{"cond_dim": 192, "norm_position": "pre", "mlp_ratio": 2, "moe": "top_k", "patch_size": [4, 4], "optimizer": "adamw", "lr": 0.002}
Rows from block 3 of a small image diffusion model, named by matrix and row number. Rows with one number within an expert belong to one neuron, the router's apart. Each number is 500 + 25 x the weight over its row's rms, rounded and kept within 0 to 999. All counts start at 0. Numbers have three digits each. After the name is the row's rms in percent of the matrix's.
Before each expert's rows are labels from the 100 images, of 14976 (inputs lightly noised), where the router gives the expert most weight on average: "patch colour" is the nearest of a few named colours to the mean colour under the peak. Only what is clearly more common there than usual is listed. The data: aerial photos of the United States (SatlasPretrain). In brackets: how many of the 100.
# router: router (model.blocks.3.mlp.router.weight, 8x192), inputs 0-95
# up: expert up (model.blocks.3.mlp.up, 8x96x192), inputs 0-95
# down: expert down (model.blocks.3.mlp.down, 8x192x96, transposed), outputs 0-95

# expert 1
patch colour: grey (91)
router.1 101:455532480505523518498529471476532474489460524482477502547523490514518511559457491467582494512537512484516460483495505499543490504505499501476499495482479512517520479468519476452504520472493510455492545481507493490544479520520484490524473497502481526546489473517488527500461478472501500459
up.16 071:467508536489475478495498502497429515504495473492513488476472536475489508524498490519506489490500472490501514491469478504492465540515500484530485482510510539467526528479515552488476487466492554466514548523511505488522515550522521489473532477451505526507475510532493462540473485468491513496
down.16 078:510482514515531482461524478519529509501494508516488487523509483435482495458549570460504540495496524499518503520557554465533467511464491458473529519478501473516514497509505482533492504527526484546532541500522534500529528492503494503480476517539505521517532499490493541492502500544475459478
up.17 093:531521476499494532507491481509491470537488474515496495509501510513527509504522476488537506554523519488469467511476513457500531473502502516468501518452524431481492479493467490465531515481530417518463536473516505466475509498499494512528519506495510520493529507516493569511483506469531500463
down.17 086:494485501467450521485479530529489550542519492496534493519492513429521509492523524524482512489502479501480514508470506521507505488501505480505485489527531538517516530473500480482480481438485498495510521506517525500504486490525480484498484522481477518475465492526507496525493475520501568522
up.18 076:487492529528505476504488502487445506497501505495507500482488525466474492539467494515516519489514487492467466538509472475511502515502538487524486468540528521502528525497507496504512488460517543429536545495519524458540531561523511494517477503488530520515484526544501499494488501490515505524
down.18 084:484492507481510527470521488504541460532498536515464510511480515457526499492544521477503539485463501503515494488528526466458469502430553447524520510465495459535504487506501507489492514510499487501533517506531541506517524521527475488507489476525501525501506490478489512506502531509504481489
up.19 092:486513523492489461473512531482494524500437449527444521502521523499494493509490520536490516517463491515534499497500498508509520498523462460527507515463500505497535473510470515500514480480481516514505504472501501496573520546508515450471488485502484531487452514484500517545518524499509517516
down.19 087:483503545519490493531476484465532516460500501480502480483492504506506502495527521477498494475489508471486483505517521509462477516467500515493535539459493467510511511486504487532519490513435525553540534510483533542531540505497501511485457523521516518494525477470442497495554475536489495525
up.20 088:525486509512495505493504506477511461508532505527525507511517489516500499473477450472505474521527497472463480511467500463462484498473503512493479476462506471503462527520492471447523533496525441488477526512488460480496514497507540536540450500485486489496517495490487522481479511490488468470
down.20 089:480490490450466552461477502500490471508535497497489482508498512513542518514496477487512505512520504461457467517507536519494482486522550498518498486512499532554482527426515482507483492455488452473497501525545515500518509505525493541478483513469476510506485513526506500495458461523497541511
up.21 123:475480515499489530508502435479539494501483498506474472482471433507497476496487571473507480485476463490541509470531485546497514512499490479505528517499483525480556498529505508503511529517497466474481502513550534502485494490464522468494509508485491509475438476478472484502494530511507526475
down.21 106:501471504520494495498474464502526537501564502522503475513516462490535474492539516504503491504507463481504479505480481485490509505483503491534522487553483511542469517466484509529516465485464479568485499499541493518551485488446525532511493548536491508497490504450484490488490456533514503491
up.22 073:477491534507518472484511510481482482484492476477474483511512544451483503503507500518508532503528516528508513520496494488519459511524480532502526502517527529478520501487484514498486491441502548490540553510501557537505520532533516472472493489476505533532426500520510499517477506487476486518
down.22 083:502505483501504486473535478490505502489512481493481513504456493486504511510521533481517524516497553440504476480518501505484475518468497451491542535508534471491504468507478463527522521478492506542515524506526513450542507481495490483489494492522522511532527522522412512510516456531501516503
up.23 108:533529495533518489453512534545492539494531507515526501539524519512507501483494480475542518484499498488496474495464470479480467493466462496483459478476522464528438535499538500514490507481514485467522474505478489492486488505495506519559515477515557506501556481502469518469528515457529508482
down.23 110:529498499464476491523515498501508482514448480485468511546465543516541528484553480506516502494502522502515482493540561497520511502529549503498513496554513531504539513466539536466492494519470519495508507497485465520540521476490519474469469531505461518496454481508540490527468471509435529488
up.24 140:502486519489470530523512474553537482486472492495498497506470477508477493514533501524507515523506479473496476487493498515514529485506518484500545563451482498506509503498486483497528477491469498534454483461513492493503547522457501468512480535521498527492449480438482481489465517509518474518
down.24 139:478508501497480501456472479489487559511566508500518485507513443482495472472465484466493491467488475494500510505478516526466493505518480511509481463545489493476483515465512499521483476444482477517483487528527492555527473485476497522523514518478499511462532508469489481506527456525537560466
up.25 070:500498523540564473497525541487518469468574471481509473508522472470514474483485506520503493435523462488467500485503558498530527506475451516484510499505520444504496497505507509498485546528476485492492497507452517514516527480531540529536476498520509488490518499530448536491516510505490500488
down.25 062:442513526464483518472479496495509487496518543472496523495460525509496509492495493458509510492502506504483468513523465502533469468517509517539521492507488509501477480459515513542511498509474558490483516501493505498483531535542506511419511459508485494530492490515532521514546532487509473484
up.26 162:494479507503472532523496483555535484479468491491473497525468484524478480518535492504515507538495495475511467493497503504518528475502509485483523566439452506502515507525472478487521486528474499534463487458513481481475541533464509484505478525532482505506441493469484495498480546504513469500
down.26 162:490496494474505498479472470499478536497558516485520476521530460482512472476474482476476491486514497479518504525476508510473490502515470524504478467564500518486501520463526515531500503455479462515496488549539506546537459496474496516520499542481498508471533498468493488490495463525532543488
up.27 091:489503496498479485496462488464474513531480493485487503440466526494461509556471480537495478489506474497522477559508501488510494514534517499517498487536497540469532518496505504478503495492486556436503525532536485498511487547542513480490502521452490487527502511549510479534485484501496528497
down.27 091:469510546494522501483529499472514485502500522508519503550473468472506484532548559499522515483512519493471483507523490505490478471464500470510521509469530456531515475517474482540483467546525511515536502485521535503528521509507499495487502483529489519513500475473466524484514459498480497506
up.28 114:521539508543496466465522530529474531536528493514523511513545544492516525458492474469504521478542492475483476538487484477489447479503480497494466469511534530503457538541530516507505513473509513484548486530468485501492482496466488521561506510509523502522519486498449490477502496465514530456
down.28 114:542490506461521488531467497508498460509457471488487497495473514502531503485516500494503532516492517483517498499553531497520499512533546478470541517514514549502509488490531538439497472519500535461490520497485500506498504499502474462475478518500486534505456497464558525510450505467462514496
up.29 096:504543517508465530487544490507511502475525492501457489511481480514490523478532537534499521482497492480452489481489472487488518515485481520494510539437495477519525499484490475511509478521494484518483461484509546448511567524491523479460492500538518543486446511476463493510485484501541503511
down.29 093:474530502490441522486493471499477583494587502452525515516471491477504474498484488497512491470488492489536485493492483495492515506496505530550483474587489479505525511468537510511496482457457465536524472527523474517502490496471519504469508529509508525495511522484478456478521436509483531484
up.30 088:510500564512476498517522513456529471482492523494496530521511491499504473549461490521539478501461483525508524446471480463536475476474528482498520487482509493471527493470492503473489512508458539460544525476468508498494532534506515468521471515501485480498479481492509482491491529488490441558
down.30 087:477495483500467519510497492464533516558521508510486481516473489493522510464535528444503497461501452501528505490510524500471506537475469502516504517487483507562492492515499473508490517446486512535539522492534530546553518433487490532518468496479492524515480501478475483481505494533508540521
up.31 098:491523496489459523498526477517541509487472492506476527457441479517458499514518507515516497528505497489520473502505460521498531496496524515516523541459516503488533522483515490499537493528473500531435486499487522499493504552469487493503469523503514519493470494458506518516475515491535493510
down.31 102:485509531528503501484482484478521548501531510481514493532481461462520460482505521489486488471492471481486451496514518504469480513505479490530527493505475485509468500473509517526477477449473492540502531507573487508542493488484496517502491517496500520515516494497432493475511494519509507477

# expert 6
patch colour: black (37)
router.6 092:521540476473468518504513488474518465553476503529483480518506519475520488529496474487509486495519515573518458499520507394504448459486493499472519500492516497493504457470516468500512499505501468495497474474481455438525484504502485469473486484509440493522489519475501513532469515525499485482
up.16 094:476499484552536469487507492509512519496464508506500504539510501455519495477524480501496515491499542451487551500520513504515504484455493469453461507504496466474524556505516556516499476453500499503486502481524496513509507534496471530502520533545465467501527506518495507516538446478494455540
down.16 099:496486478485491493523505492491475497509554518537490452492515512525513504517520507460490499495514515506523485540485500562507521514521485492563492494538467503502546487479532530486470515439421476487457506480476510525460493455474532511513505547486503477463489507490457490494466491493504530477
up.17 078:488548526491503533509506503507529563508512494507487457452485499517501493549477511521487470468464489499518480482494494541512481524524468529501470525467475490505511519539507526527483510465459520529474434512519492536498565474478504520504508520486504475477499479474456485451502525524509522531
down.17 087:492548508506480491467510483512546537524530469498494492492505488471471498485521585515487479495492498484473520568496509489478468508488513510518502463496525497531455496482476439532486476548518491536505488523445479467503474539516528502506502539496540541537546506531482472526514514512548565510
up.18 099:528507455541488486499527522505495481501507508536497519490512543531513483493455479518455509492494515479498496459476510501518572502493519475461483530496532464488512525533492507493519457515509535462540478462488482484461512525471475470448461511503517494490542487488486532508477479480513493535
down.18 099:481554499540458474469502515522506537482486487537446535524452543450491521521466493475521518503502530513518460515544497500540496502511497528489512551491487536520533483519514494505474497469421484512497539496518523492500527489502533485498455503488500497521490491494506453577504489535506510464
up.19 094:518521512462430525538502486479553474540510508541474496468466494526525518529513522507494519509551463538479468464513535476499493469504480473508506518512494564483496477480496488473501521494539473512469498475533491493488484489513539466454465487472512509502496468515475492494484524512523492487
down.19 095:467495490500490470487555492512507530536530469464500503521477436508523495521488490534500473507506479497457503510484458491531476480530488496488459501509544501509515500523476483523490499521497501494524483446453505484458504482520466501502503454491513504537478450454496503502493544482515484509
up.20 094:464499460475442533503478478499535494540528512523473491500487493477497478537495546500484548529489447487483501480544518477493500474519457493496521542488494545525499473496499467496530522551519478485460462493536504488537490493487525496484498533472530482485518492525514477518464497515506520518
down.20 083:518511502531510533483492531513484522496480509493506517521487464510522567534486464539513472508495502492478483504480440504470500519475526485475494515489526447528507507526499504532477501446541482494533455471469514493476488478499519534505511468520500497516463454468487498480441494477524505491
up.21 095:541476501478464486490533512528552488541499545524465484490498490503469512501505556499493520500505458529521521454503498541512511479543447482503518558428507515509539475498494498530505524506508458480461462465502505487502494521468533488507494493514500456485480468514476527492494521528522515485
down.21 092:509510492542549525492464491500476522466493486467492503507505499501504542488461508498495484482498489493459466500489436520480464494510497481557470438494558497478489506546508464547454517509531549495523455486503500465478507484527486513544486469526509473538517492472499530488477522495489517521
up.22 101:483549520521490502479516519500490510457500518486526487457479532452459500536467499528502463478502464487492511505435454518498508507470484512520513497498504490451502535482494514491513487481458567476532496525493549539527527524513497511484507510502534534477499469509491449520480470473523485564
down.22 091:488518460475485529507503457507512501518488498465481500497509538505515504500554496485544557506537523518501494533491535483536483510509541528478576466501514581509492480491500505498523485533506486517509525496490480447492480550529495462441500524510512522501482519493494489492472482510506510475
up.23 084:538508462467504498501485490474515500499544495497530492487519488521516481484521458521543540475541502499500503503475490505447488510522513558553522501512548509527498455485505489472532530527493487511484485552513464506500475497506486530528467494505541457488511502505526526457494490557492485477
down.23 088:492507503502498540477500571460489502501463541520519499567511510495511544455487557483493463496457500532476469522482487502528525482461473485511458475534477432540479514488472486521482547483495528490516424443433476508476504461502542518521491468505531498495530511505492529460513500522504498522
up.24 110:512520503505495503458518536509498477527542504484484487482474486532521517509453473469526504513478495477476460506513493445499529478494503489458504494496527508484414510501506478485510516523502475527533493498461477505456509500479469530472477506535553504493532486483509501459502533457544492472
down.24 100:439493503532458475495488479515511480516490520532463532504451486489508495512511551474509491512530468520509459495531450519556517476507517489524547524488468528515522502484498501553494492482495515521472498455480491485530537487512543502519513498513489532499491486513518476511470535515527519520
up.25 113:531513475460477483525524479505495503526552532522509514471513478546484549476488496483466516504517527483452456486543490489471491494549503512499488518511520523552440492493552480473502523477503492495471532505499475474466463505463516460493507493484561519489543513468545475451471503523514516463
down.25 114:499522551505498483484531527470489508485497523508508485482471545437525506529473558526506464544498475529533480538530514477532541452496505491494495489533508503494504460465469468516463485482482492520517463484470490465503528487496505507491481467524507489494492491513497493490501485493542499524
up.26 116:530492529496532501482471532547542524496519528516461525555529489514505520509503526476526469469458458507520459458478511501541536487508500476507499484485473505509469483467502478512530501489480473505512506488498518522492545467496498481510474462492465541467507467503488492448536548519520470471
down.26 115:453494443546506503492480489518494510515550516523529474500505529479484527478502474525454502522527473448511466538522467490524509473531539499541494533485533517511513479483529493508495443494507521479512529524530482459468467494482478465490486510510489553486500496467508476517467518473499541501
up.27 105:472518534481432547511493455484569452496473484493482495505485498487489506493500564479488521530489461536487491480517520488545476482503476471483509525476469550497499436505510488471546515525543512500495473508508530465526469504527523453458498518484513531521469468522469498499454510506511506477
down.27 088:490528526487462518527538479524489510521510432512503484523482472476491518509467462551492472536477488497490497486483479488494512504493538522528501497467560474502479519534495491492469490503529483536498437480504513504455507480530477481548497454503488493536480502476500502522490508489481519543
up.28 088:519489500446455522506508442483532479512527526522465474495508489538483516535535526497527490536505491522506531454519505471479538478500516513535526526481471549502478460474493488460518523504511498498453511454531519474525516466480566496470514497494524500491496493500482498512471514509521532467
down.28 091:499506525479513486471477497473497506521500485502516514520470486517500509507473467498501466536497472485470475474489441461500468498488505476490480469508525497539513463541516525549472516489504549507524465457502502498491527459479510460508525468531530486513482479468480520497516512512446506507
up.29 083:460517538498469507482517498476510465512497495522428492497468512466485510526473544512483514497485468518521499486517491486533523478460456473495530532473485496477504482491540520451505539491539488511506436494535532461543488495529534474492481479526486483508461482544456498510515533488467511516
down.29 087:474453502526512475483494482546492509481490519493473496520491460497523517537503461539528483515493540446458491525478486491465497516489492516515520474497493513534459539514459497526510463535477500521534483492470448495486504520553463511530485454521493548515530455467519517490524516516475490532
up.30 091:475529495520505487503493529534456509461488495487471519520511530460475490488541494497482558485543450481478520525460491506496491522476536513500510484512485469453486504507480501538529467507492525534521529494456514513487517545520509456494489513473497453511508486462469491548507496473481517508
down.30 094:512466484489461516474483472506536492527480491460501524488550491515504482522484490518516500488508530455493521514481494533487520487532486482467511511511501507486493498505558526457489490491515478443435540531543522525501449462500456523487537505470503483444502496517524511500465518490463536475
up.31 105:477459497467439519553512488479537469469495494519462477485473507518494513516531541485484512528471471526499503469541534505517510524489497483503546537466474558496519458493525503482534514534507513508478512489520500458508480480509531439445511493484529511487471490521497537535454510549505495476
down.31 097:474551531497491494505532507553463529477472467494496503527460466498496543492464508509494486534481471530493492483531496507546486489481487463479473508489528467516490482532472538498477483508535508534546445477513511523495519501521508479518511479471504539505481461475490512505473541482484474512

# expert 4
patch colour: pink (31)
router.4 140:577493504511526543491476543519483504455497500532478545492483471471484516518504524498498453505510513525542471472498551474523541475539480486464481478485501502471527487491518545495515513446487509498535503520474524536471514503552545492521510521496488504475457471482523482472495543465471448511
up.16 094:546499525500526497513465538544497490515488524524507512468517517503481477480499466491473493566565549526488475520440485461490473489535520466471511457460511465514492477504484492471476498477535480466504495517512486488506459492511524485553543515487505490492512501528492564478488532498468530488
down.16 093:524532534512488541516528499521500487498440485482495530521477450483476500505500478502494465472515496530534492457510526468505463468531463487507528529520503499488515515473474519523508495483507501547474418486492487496499527512476496533473531490530489517481480468475490478498547505466507475450
up.17 069:450475488484480458508466502494532504482469528513479510482501504534499534468556486522539521487479506466441506485523475544507509509493464559522477499512481539547497489502488497503500514500506541490472539487482517497516515500493485515456490564465503518488483485474475525509502541486519503453
down.17 073:462479489545498481495498495529477521524542472550463478467532508518490492482517470505489495483503508457547501513474517507490433515532489484470503490487504512497486472502543489493499519493517482494515511528526527510528473501513488492494499483481477468534487486518524578533466479488464550453
up.18 077:479485463500502479451487526527497536486481551507500489481424506501467490479548507527473535467487521485508477544505528534521512454515474496509540554476463563526479537533522495504528473472519468473474513484507490494494490523514493547476473517485525502511487488506500490484495524501523517503
down.18 079:554500547499488529529536492470474460464472518509500490501532492475515520495455535481515432507491522513508531486543489476491471521470489481448489499471536460481528506524473500511460508529537474508505504520436504529504521543469480527538526491495487500500480506525524539544494481509471482498
up.19 141:499506563512520521502482515477517481501488508530511540502522483467507489518468505486492464506458529537526517429494492479524540474523488484491500467505469475480494486531491506492463517491526494521527483517480492511481493461500553510559506477512491478479505504505543503466510536496464463463
down.19 134:512549491497509500508509518522489522515466503496519557525505500497462508474530437524502536517517523517451507504468489472493451462465500501511506483484537467518475497508462464483516484529522488514477486500490453492549507533505424499493489507500499514505506489482470520490525510494520489510
up.20 076:498494508503488515488499475472490501470512477497491491522474508491503462533556519495507506483543515467504548520467548551502472483499432472562519525513501524528496514515488436553508508481497462471489502477477518506499487480494516519520523502507491481502475520501481494480492523545544521488
down.20 076:494497520518505485480493509519506479489500497513488481511506492541501482504442507477480473494484503502526502432507531523528495546503484474479478515485477499509455486511541508491459537504500517492521497506540508492449508458485528491501540478449521533453507506521503506452490491474511483470
up.21 069:476456488503503481510478528515481486487481518511467529488503473491458491490534483537535495525487494454447467467492506538493495506498454553482513511500509505514487516467466467495540510493512500485464525523503497463541516504505500491491506511479517488463460474512529492491484483476533514499
down.21 074:438484504502506482475477469516515519490535468523471469503519508477510540489512485494493494486515503480528513507465516545485443514468499519469503482489504505510522532546524515481502519468479508481519513522537505562503457508514525498502533480456505480525483474502530533515460505511479550503
up.22 087:554519499481530494491478506524481531525457471511485502515512532570543523473507460477455510501559546538487476525454504491453451490574515462508459465499503489504498500542515507489523510484484526494503490510503464510501491480469469465531522484492480501494512505487517520507519552498500504473
down.22 095:507531563547452510482532482495511459517458517486457527521498471468470476503494510475520499524476491538522503456527497442536491463503494489466506530505458502483502503467501484500471511508487493543487474497488493481537539510487498473448514522525449558505493485483489474481495512464532460486
up.23 100:485493559512518499490479493515495474461482518524474508495511487474493481546467523484524481487441529490531507450562510470503521482507492489482513504517467509492506485490523521500479546505473515496519530510514529504478497472532542501544478461513513501471496535513534501465494547509456459480
down.23 111:499507485511525488487496543518518527514501513501541550532532496485556511491507437543505507506504537516471514508478506491495465450467494485496489488475523487511456504513450448459517517490534491488497510487479472530535514501505458520548485490516538484493525515512475487466490512494493481508
up.24 158:530508556496536521497494521483492473501481513506511502497516489480500488517451499492485457526474514543541506446486510474505532505512497463477484448493472455467502502495476526472472513504519501511550477519482511502461489466508537502543519470509494485492516508514525504466484531491449456462
down.24 147:526537498509482491513529537535502524522475503496517559519480494489499533511524465524514547498516510504455487495480509498504461456470526486515507527492523490547491502529462477494537502518507523532503502483486453468539536537513460518505457523531498501520492499491469501482533530486505467509
up.25 093:501440455516477479527465501503522483479494505527491525500461494526487517499540494487524511486482484480469485481526525548511509472509494538514521526527462545535459512491487474509538516491501502504477538472486514486487517493520514500475492525457553504485476519508496479504459534483497489485
down.25 106:503491497480491471456524471480504454511518495512467476497536527507532504446507487498505496531469507477517528510509526521505431540517518505469488479503518499472506491513510503454484517493524510453527535539522533523490475503522490483505518502490476464508507488542547566536496470505470523469
up.26 107:551498545493533497484489494510516485513460537544491483478536506505499475505480535482488472540490528546546497427516521496505512485481526435446494459482486504496504478515514543490484501511530495502512471536503515474478475485496520484548512468516464493489499485522549543487517546477450476457
down.26 117:536544499502482507530535541539522498531466479498523568531488478479474520509538484531527533508510526549446504461480505474495473434494515500524500511488526466521487501532473464506529497495490500515502527464488436484538546518494478502496466520518496515512499486478471493491484527491498465521
up.27 107:491492486523484469491532508496513523457515438464467496490464486498505499501523524487530509484454522524554509522531525477551496496464507538523503496496487500474519503467519491498500455477526508529522478498493505505492547484516491541514494491537451494520496498483514484487524521494471471505
down.27 108:518500468450555535464501511526511533555522506521526515530562525524501502498460437499486485491517538493457504478468498502475467499513513492516506507486521482527462517512508486464505549521549469462487508493536480476523465495465467472485514499484507521488526492462505490436505493495495514498
up.28 077:533483478520525496524449504561477512497510499485497486488499539558494534455510474471447475529515490542471495534474519488470474526535520465504477475515504500492508532519500500496483492508518552465499527521530507506503480500476486454513575488501516510478528504504514508488479513498518518464
down.28 078:518491509543494520488516510545515501526485485452501532518445507481478481493527510495488506516519446511536488530522511496543496432495509500493504504486521513510467478502515457493505470492472497480518505468459496506511542515507512475498448556519473497555524524490534502510516529492525509491
up.29 080:506479516517493488495475541511487453456501510483488545513531477521464472527516485514500499533465529506468466525501496485525528509487479513523463434481501504496524483458463476487533519488516523515509478491527512463500532484569497535510471502549518485471524471473469503471493527467497501483
down.29 085:502499497498529480475521496565497487538541502481490467513507499538481500474464480502446492430531499490474487510478497538498481469503492450477525542495476485493464525518515500450514473490515535458488542487533507481527464479495499503494518512531518480508482454475484507511503510467512500514
up.30 165:515541549511514535486495524507497471494509481515470507535524497481497523503469548485489463523467505544521490440504473451520545478513500476478500480467483497471520507500508526488464488487516500522522461510495522487450504469537555491550516453517484500482501495511535501475501540489468460448
down.30 166:496534500513484475524531531521484538497478494514528536501485485497485498505515461565505542511521514526448502501481517506482486472472517480527478502503516471545479511527448481504534480509512511529501488503493441485544502536498456513502476535530507499520505501500445510485513510514506490528
up.31 097:543470446483548532532504506488470534487482468498482442492523504525503484494535524534469520542512488478510537524479511537463538507494480450534492521498483478503549494454480501498511473510529474471497464490510521489514512488521488523520522523477481522521468470511472546547505460537514544527
down.31 091:482504517484532523515520475494526514495512501491497541530536501477534501554489481488552478468487490491481506493482525500504480555453487507574485476477491470529501496515478491511439524486492504550499543460485511457548515463472522498492510487492501524472490524511489460461527485546549470483

# expert 7
patch colour: brown (78)
router.7 098:556484486541483468512493512514526500470502463474502549525482508506507516468522518494498486445459500549507506492517488506520515481490539556491533502495509487539483446453491519497487492504490529506516439500510497460498511485524500489470504473522498494530467501462502487536528518495484522548
up.16 104:498496463459485520553504509501508517516555494469513474447464477494511476521521534520488518476498482478492497525530508505506522500541509512515538554509490526522527508455517459494519474480473504510457517444510494495514481510453485505474464499500529499502485502484523467501529455495522500524
down.16 102:473507450506516534468496480515486489532536548562520490484496471487497498507475500459497493496522508515500408506510515526512519498543450478497508512487513510499494496528515531485524522486490491464505528498517509521484490497487530466516507518483529514468497512474554506490471499482519507449
up.17 131:469509490468472514525494505477518524500551493486517471477448499459483470521482554540504485477529450468496491492549505516522534489537473536553525544496482527507507515481489485529504485480461487512449498452497487504484467494474514514498467514503508498485496502477501472481535433515517469537
down.17 134:523515446492525490468480490528483486497521526529503494529493483503498495496463450480511500507509503494503440507481511495489498498530481504471496493516534519504479492522509494497520534453541483433517536511545476543489471504512498463522505541474524488494493487491541515480473483509507515475
up.18 103:532509545552489477495495491511527476482450472486497545516521511471516483474509526509469529499476459548489505491485528495496476474495488465533501493468512458487506485524461515506517472517500522554531452480491482505510497474507468516520515490507455517516511512494459457514538528492518461554
down.18 107:474504504521519512490505503478533504462503555507475523516491532501481520524444466470549467542473520507485515455503517443527511460505531509476468476446529456519487485472486509447514517515516449466494468487454489478534515512513476515524471470508494509500486527494532524473490534478535493485
up.19 096:468462494494470483528492508501504511481500469461522514439465488450479512487525543537474516484488467488520489506522488511493517479507472554562518535483504520495508467500503496513511451501468522536482496463530467539494482512481477504464458513507498468501491510476516468526520478547501467539
down.19 096:478533453494513486471482487513527512496514549534512508516495492520500505476452450458495495493502496463502477471514514508513533501525511521475504522523482506463494478511509511509503537479493451475507503521480503519504462484490529493506513493445532503476485502453578498504459497508523498454
up.20 131:490496459476464554530514468503486541486527496489495463479451486500473523542514513544467477494518467493465480489505499510497542494512485546532514528484508496529504522486502472513529486477479483496446481450527511504478456489473510536478505514504533469478488506475508467461487487532523496529
down.20 122:554511463478495487488464489527517495564499527557506503515494500484486508487477459486474481513523490484512487491517522525520496521526460504522521527490497520495495499514528536501523517495480467485497526526501500538522495503461475475472472531464488471504518483488495498518477473516501515469
up.21 119:501503459475466503508513503513490469502496470460483503474462499498525491514552534524471519528507480484518518525519502486497520504534500555520526523478473538496518495463519490500519498502508482499452485481499489484452472538479455523474494504525531466521488482462509481524491464467500488502
down.21 118:499517459495535537515486493447485490521539517555503486526506490500478509546469486468477493494534475486494452496489506471510516494515489489507503507484514513495489491498511499502522480466497516487508525494488466516506494462495520460439472514470497498518469508449513487507510427499533496481
up.22 116:502497544510519472514489493497521489484440486545496531559537498449513499489502504500509501493501490552523491489486542518476482516483485466527495485494484470456474470553410494550520494516494493520539467531494502512512523478514493483526510484534489504504493544486474451509535543508496472555
down.22 111:451514525493495515497522465494528472495464512468484542503483498520509496519465494526553498518486509513503527467491532462525512483503537513475512502440531475520475473501499461490488506507547446492477502490479506451499527488535494525451490457506510507509506535519523520467511523491496483475
up.23 089:509504483532551523456488462513478555522522465495474470516490473551494516486453497505476454479461473456484477503503507501484457533553495490482460526489507488504472518517537499476488503511494523519484486488540494460488499484512514526505521477459502551486548493515463464425473523505538528512
down.23 088:585495538531510462515481504504514509492454552541495529498517534450519536462468507532490512513479500504486492473524500515537506527507498458518514526495534497509530530523516522466454529515530489513524480511484545525516522480458538511473490531495485485514490441546480502516514448488489513484
up.24 122:486504460480460514539486501502489514495536502478529479464463497488500469536492543531473497487508483483517465519497495489492553483555492562560498518499471550470518503458497491518524464494474482505460482460492521505480450490460509497489472531504534493476506538479543469484505470518514458517
down.24 120:491523452492514501447470469527510508517525509533517503522501482508487494485496486472497496484484485479518489508481516517486498497525483506530532518519509494501503511492530493509512517448465463444478576505500483518508517510498523455485496545454500508496472515499508493488488482497524499467
up.25 093:525508527541536496512517458494536485498472440542503503524519528530514503455477493511493464506478469498536495472497497492465471548475493447521518491496523475478465521524446513484516505506533554505528431499510476497497472487488513490525518498521519534506535532497468453448522504505516473568
down.25 092:507515509528504490494489570532515500450495521518530539509498496486452485489458469501519492533488510506498525530495528476533504497479500509491487470453506432511481493516491473528471494494502462513510456502500461481529501542506502551493477481506487485505510492510499527488518520487520498522
up.26 088:498492478468469489520463525505473510498496469455507498509455453516502504501536518549466513493533487490459470522494491500478503498488460535523505566508508529486501532505489491515524482498487524501481489481534466518464484531485516544490503532515521493489472493479511469524492466485507509511
down.26 097:502512474462536519491463493504509555502538558536525519453484504521519518494456466483464475491491504517499493518484513516535513510524533493514507504491508511472505497501515529530514502496499474477537507542490491500489489499440497485517477474474460481500487486419536491531487507486511504481
up.27 081:509485469511548563509506497484500490505491476479492475522511526532504525498448510511501485467495474488466489489465509495481458522495486435513477513506498475513449527512490519481504499497540521511529467483514473460488482537512488469480555487464497585460538513497488494468485544534547505481
down.27 089:543454522515516470514487558507503521463518523469512536506513484484487528480469487520506518517472532523487506512525516475519481480466520501484486482462520467547509514479491497509518509546521468544478533529484498499532531499517517513536495506502474495487535482517476491532530499516501490525
up.28 110:520480490480487512546470514493516507498512484477515472458482480482482497530525551549504514500522453471493479504529507524529560476515499539542506541517498514514529506450521487535510469481459477533458477483518471505474513502467517502491468530498482495486483506468529477472495455515507477521
down.28 107:524485476481501502493494510521507500513508537572529508507483491522486512481499492462513490486502509499518460465525518508502491509524496475504487507515507495493477511518505466501509536468495493473525548491528489546509481467535490472522533518452523507476527498487532483502485479507527497459
up.29 088:502446520519523502505500500514537451500478454526506508532536538511535477509498533490543510485463480539520543480482513459478483510490486449524507481524484487485474476501443500510462505484531485529535476498505491498520491493500450485541514496524461542481516523495465478467544531527502479534
down.29 088:471500549527503527515488511510516501464496533488497562501469482493452485477457476536517493532478518502460460508510517451511483467473507537479459482472518482526491505492505471496507517492539462520503469508524495470505506486546509533472472455535515498482531506490503487460547507471503458510
up.30 097:493490538502566541497497490480520458537461454554501468506494534525528481507491542492510495499509477494535514478475522491433490534505519469497519506511480501492458497526466514496489524514530524476513468500506517485490452500486488487510573484542537554497494500516511508487521487497511517547
down.30 088:551507511539495498531503542487487511472508531527515546491455470494457504462519486489493522511476497521503470489487488485529500500494479484472482512433520500526494540514513503536469475504522500536506482462494499478512490504515522522503472488511489496524554494478500493464500518488512476546
up.31 109:511500555517529485500507495489517505480467462517516506565524493469529515487480505517479481509477487543483496490454516497487500517451497457518496487487497462492476471527460507501494495528515494532543465484511500505487498472533474515505515483500470483508521524492441467497549525510502439560
down.31 106:484500554509492519502511514492564459471488553507485535504508549512478500505499506522534465513481522488473501453527520465533498478480522499509506502430530478516486472458528456490512526507532459506487481502490510479505523520514503524492486453503482520528489518501554501487494535470500470482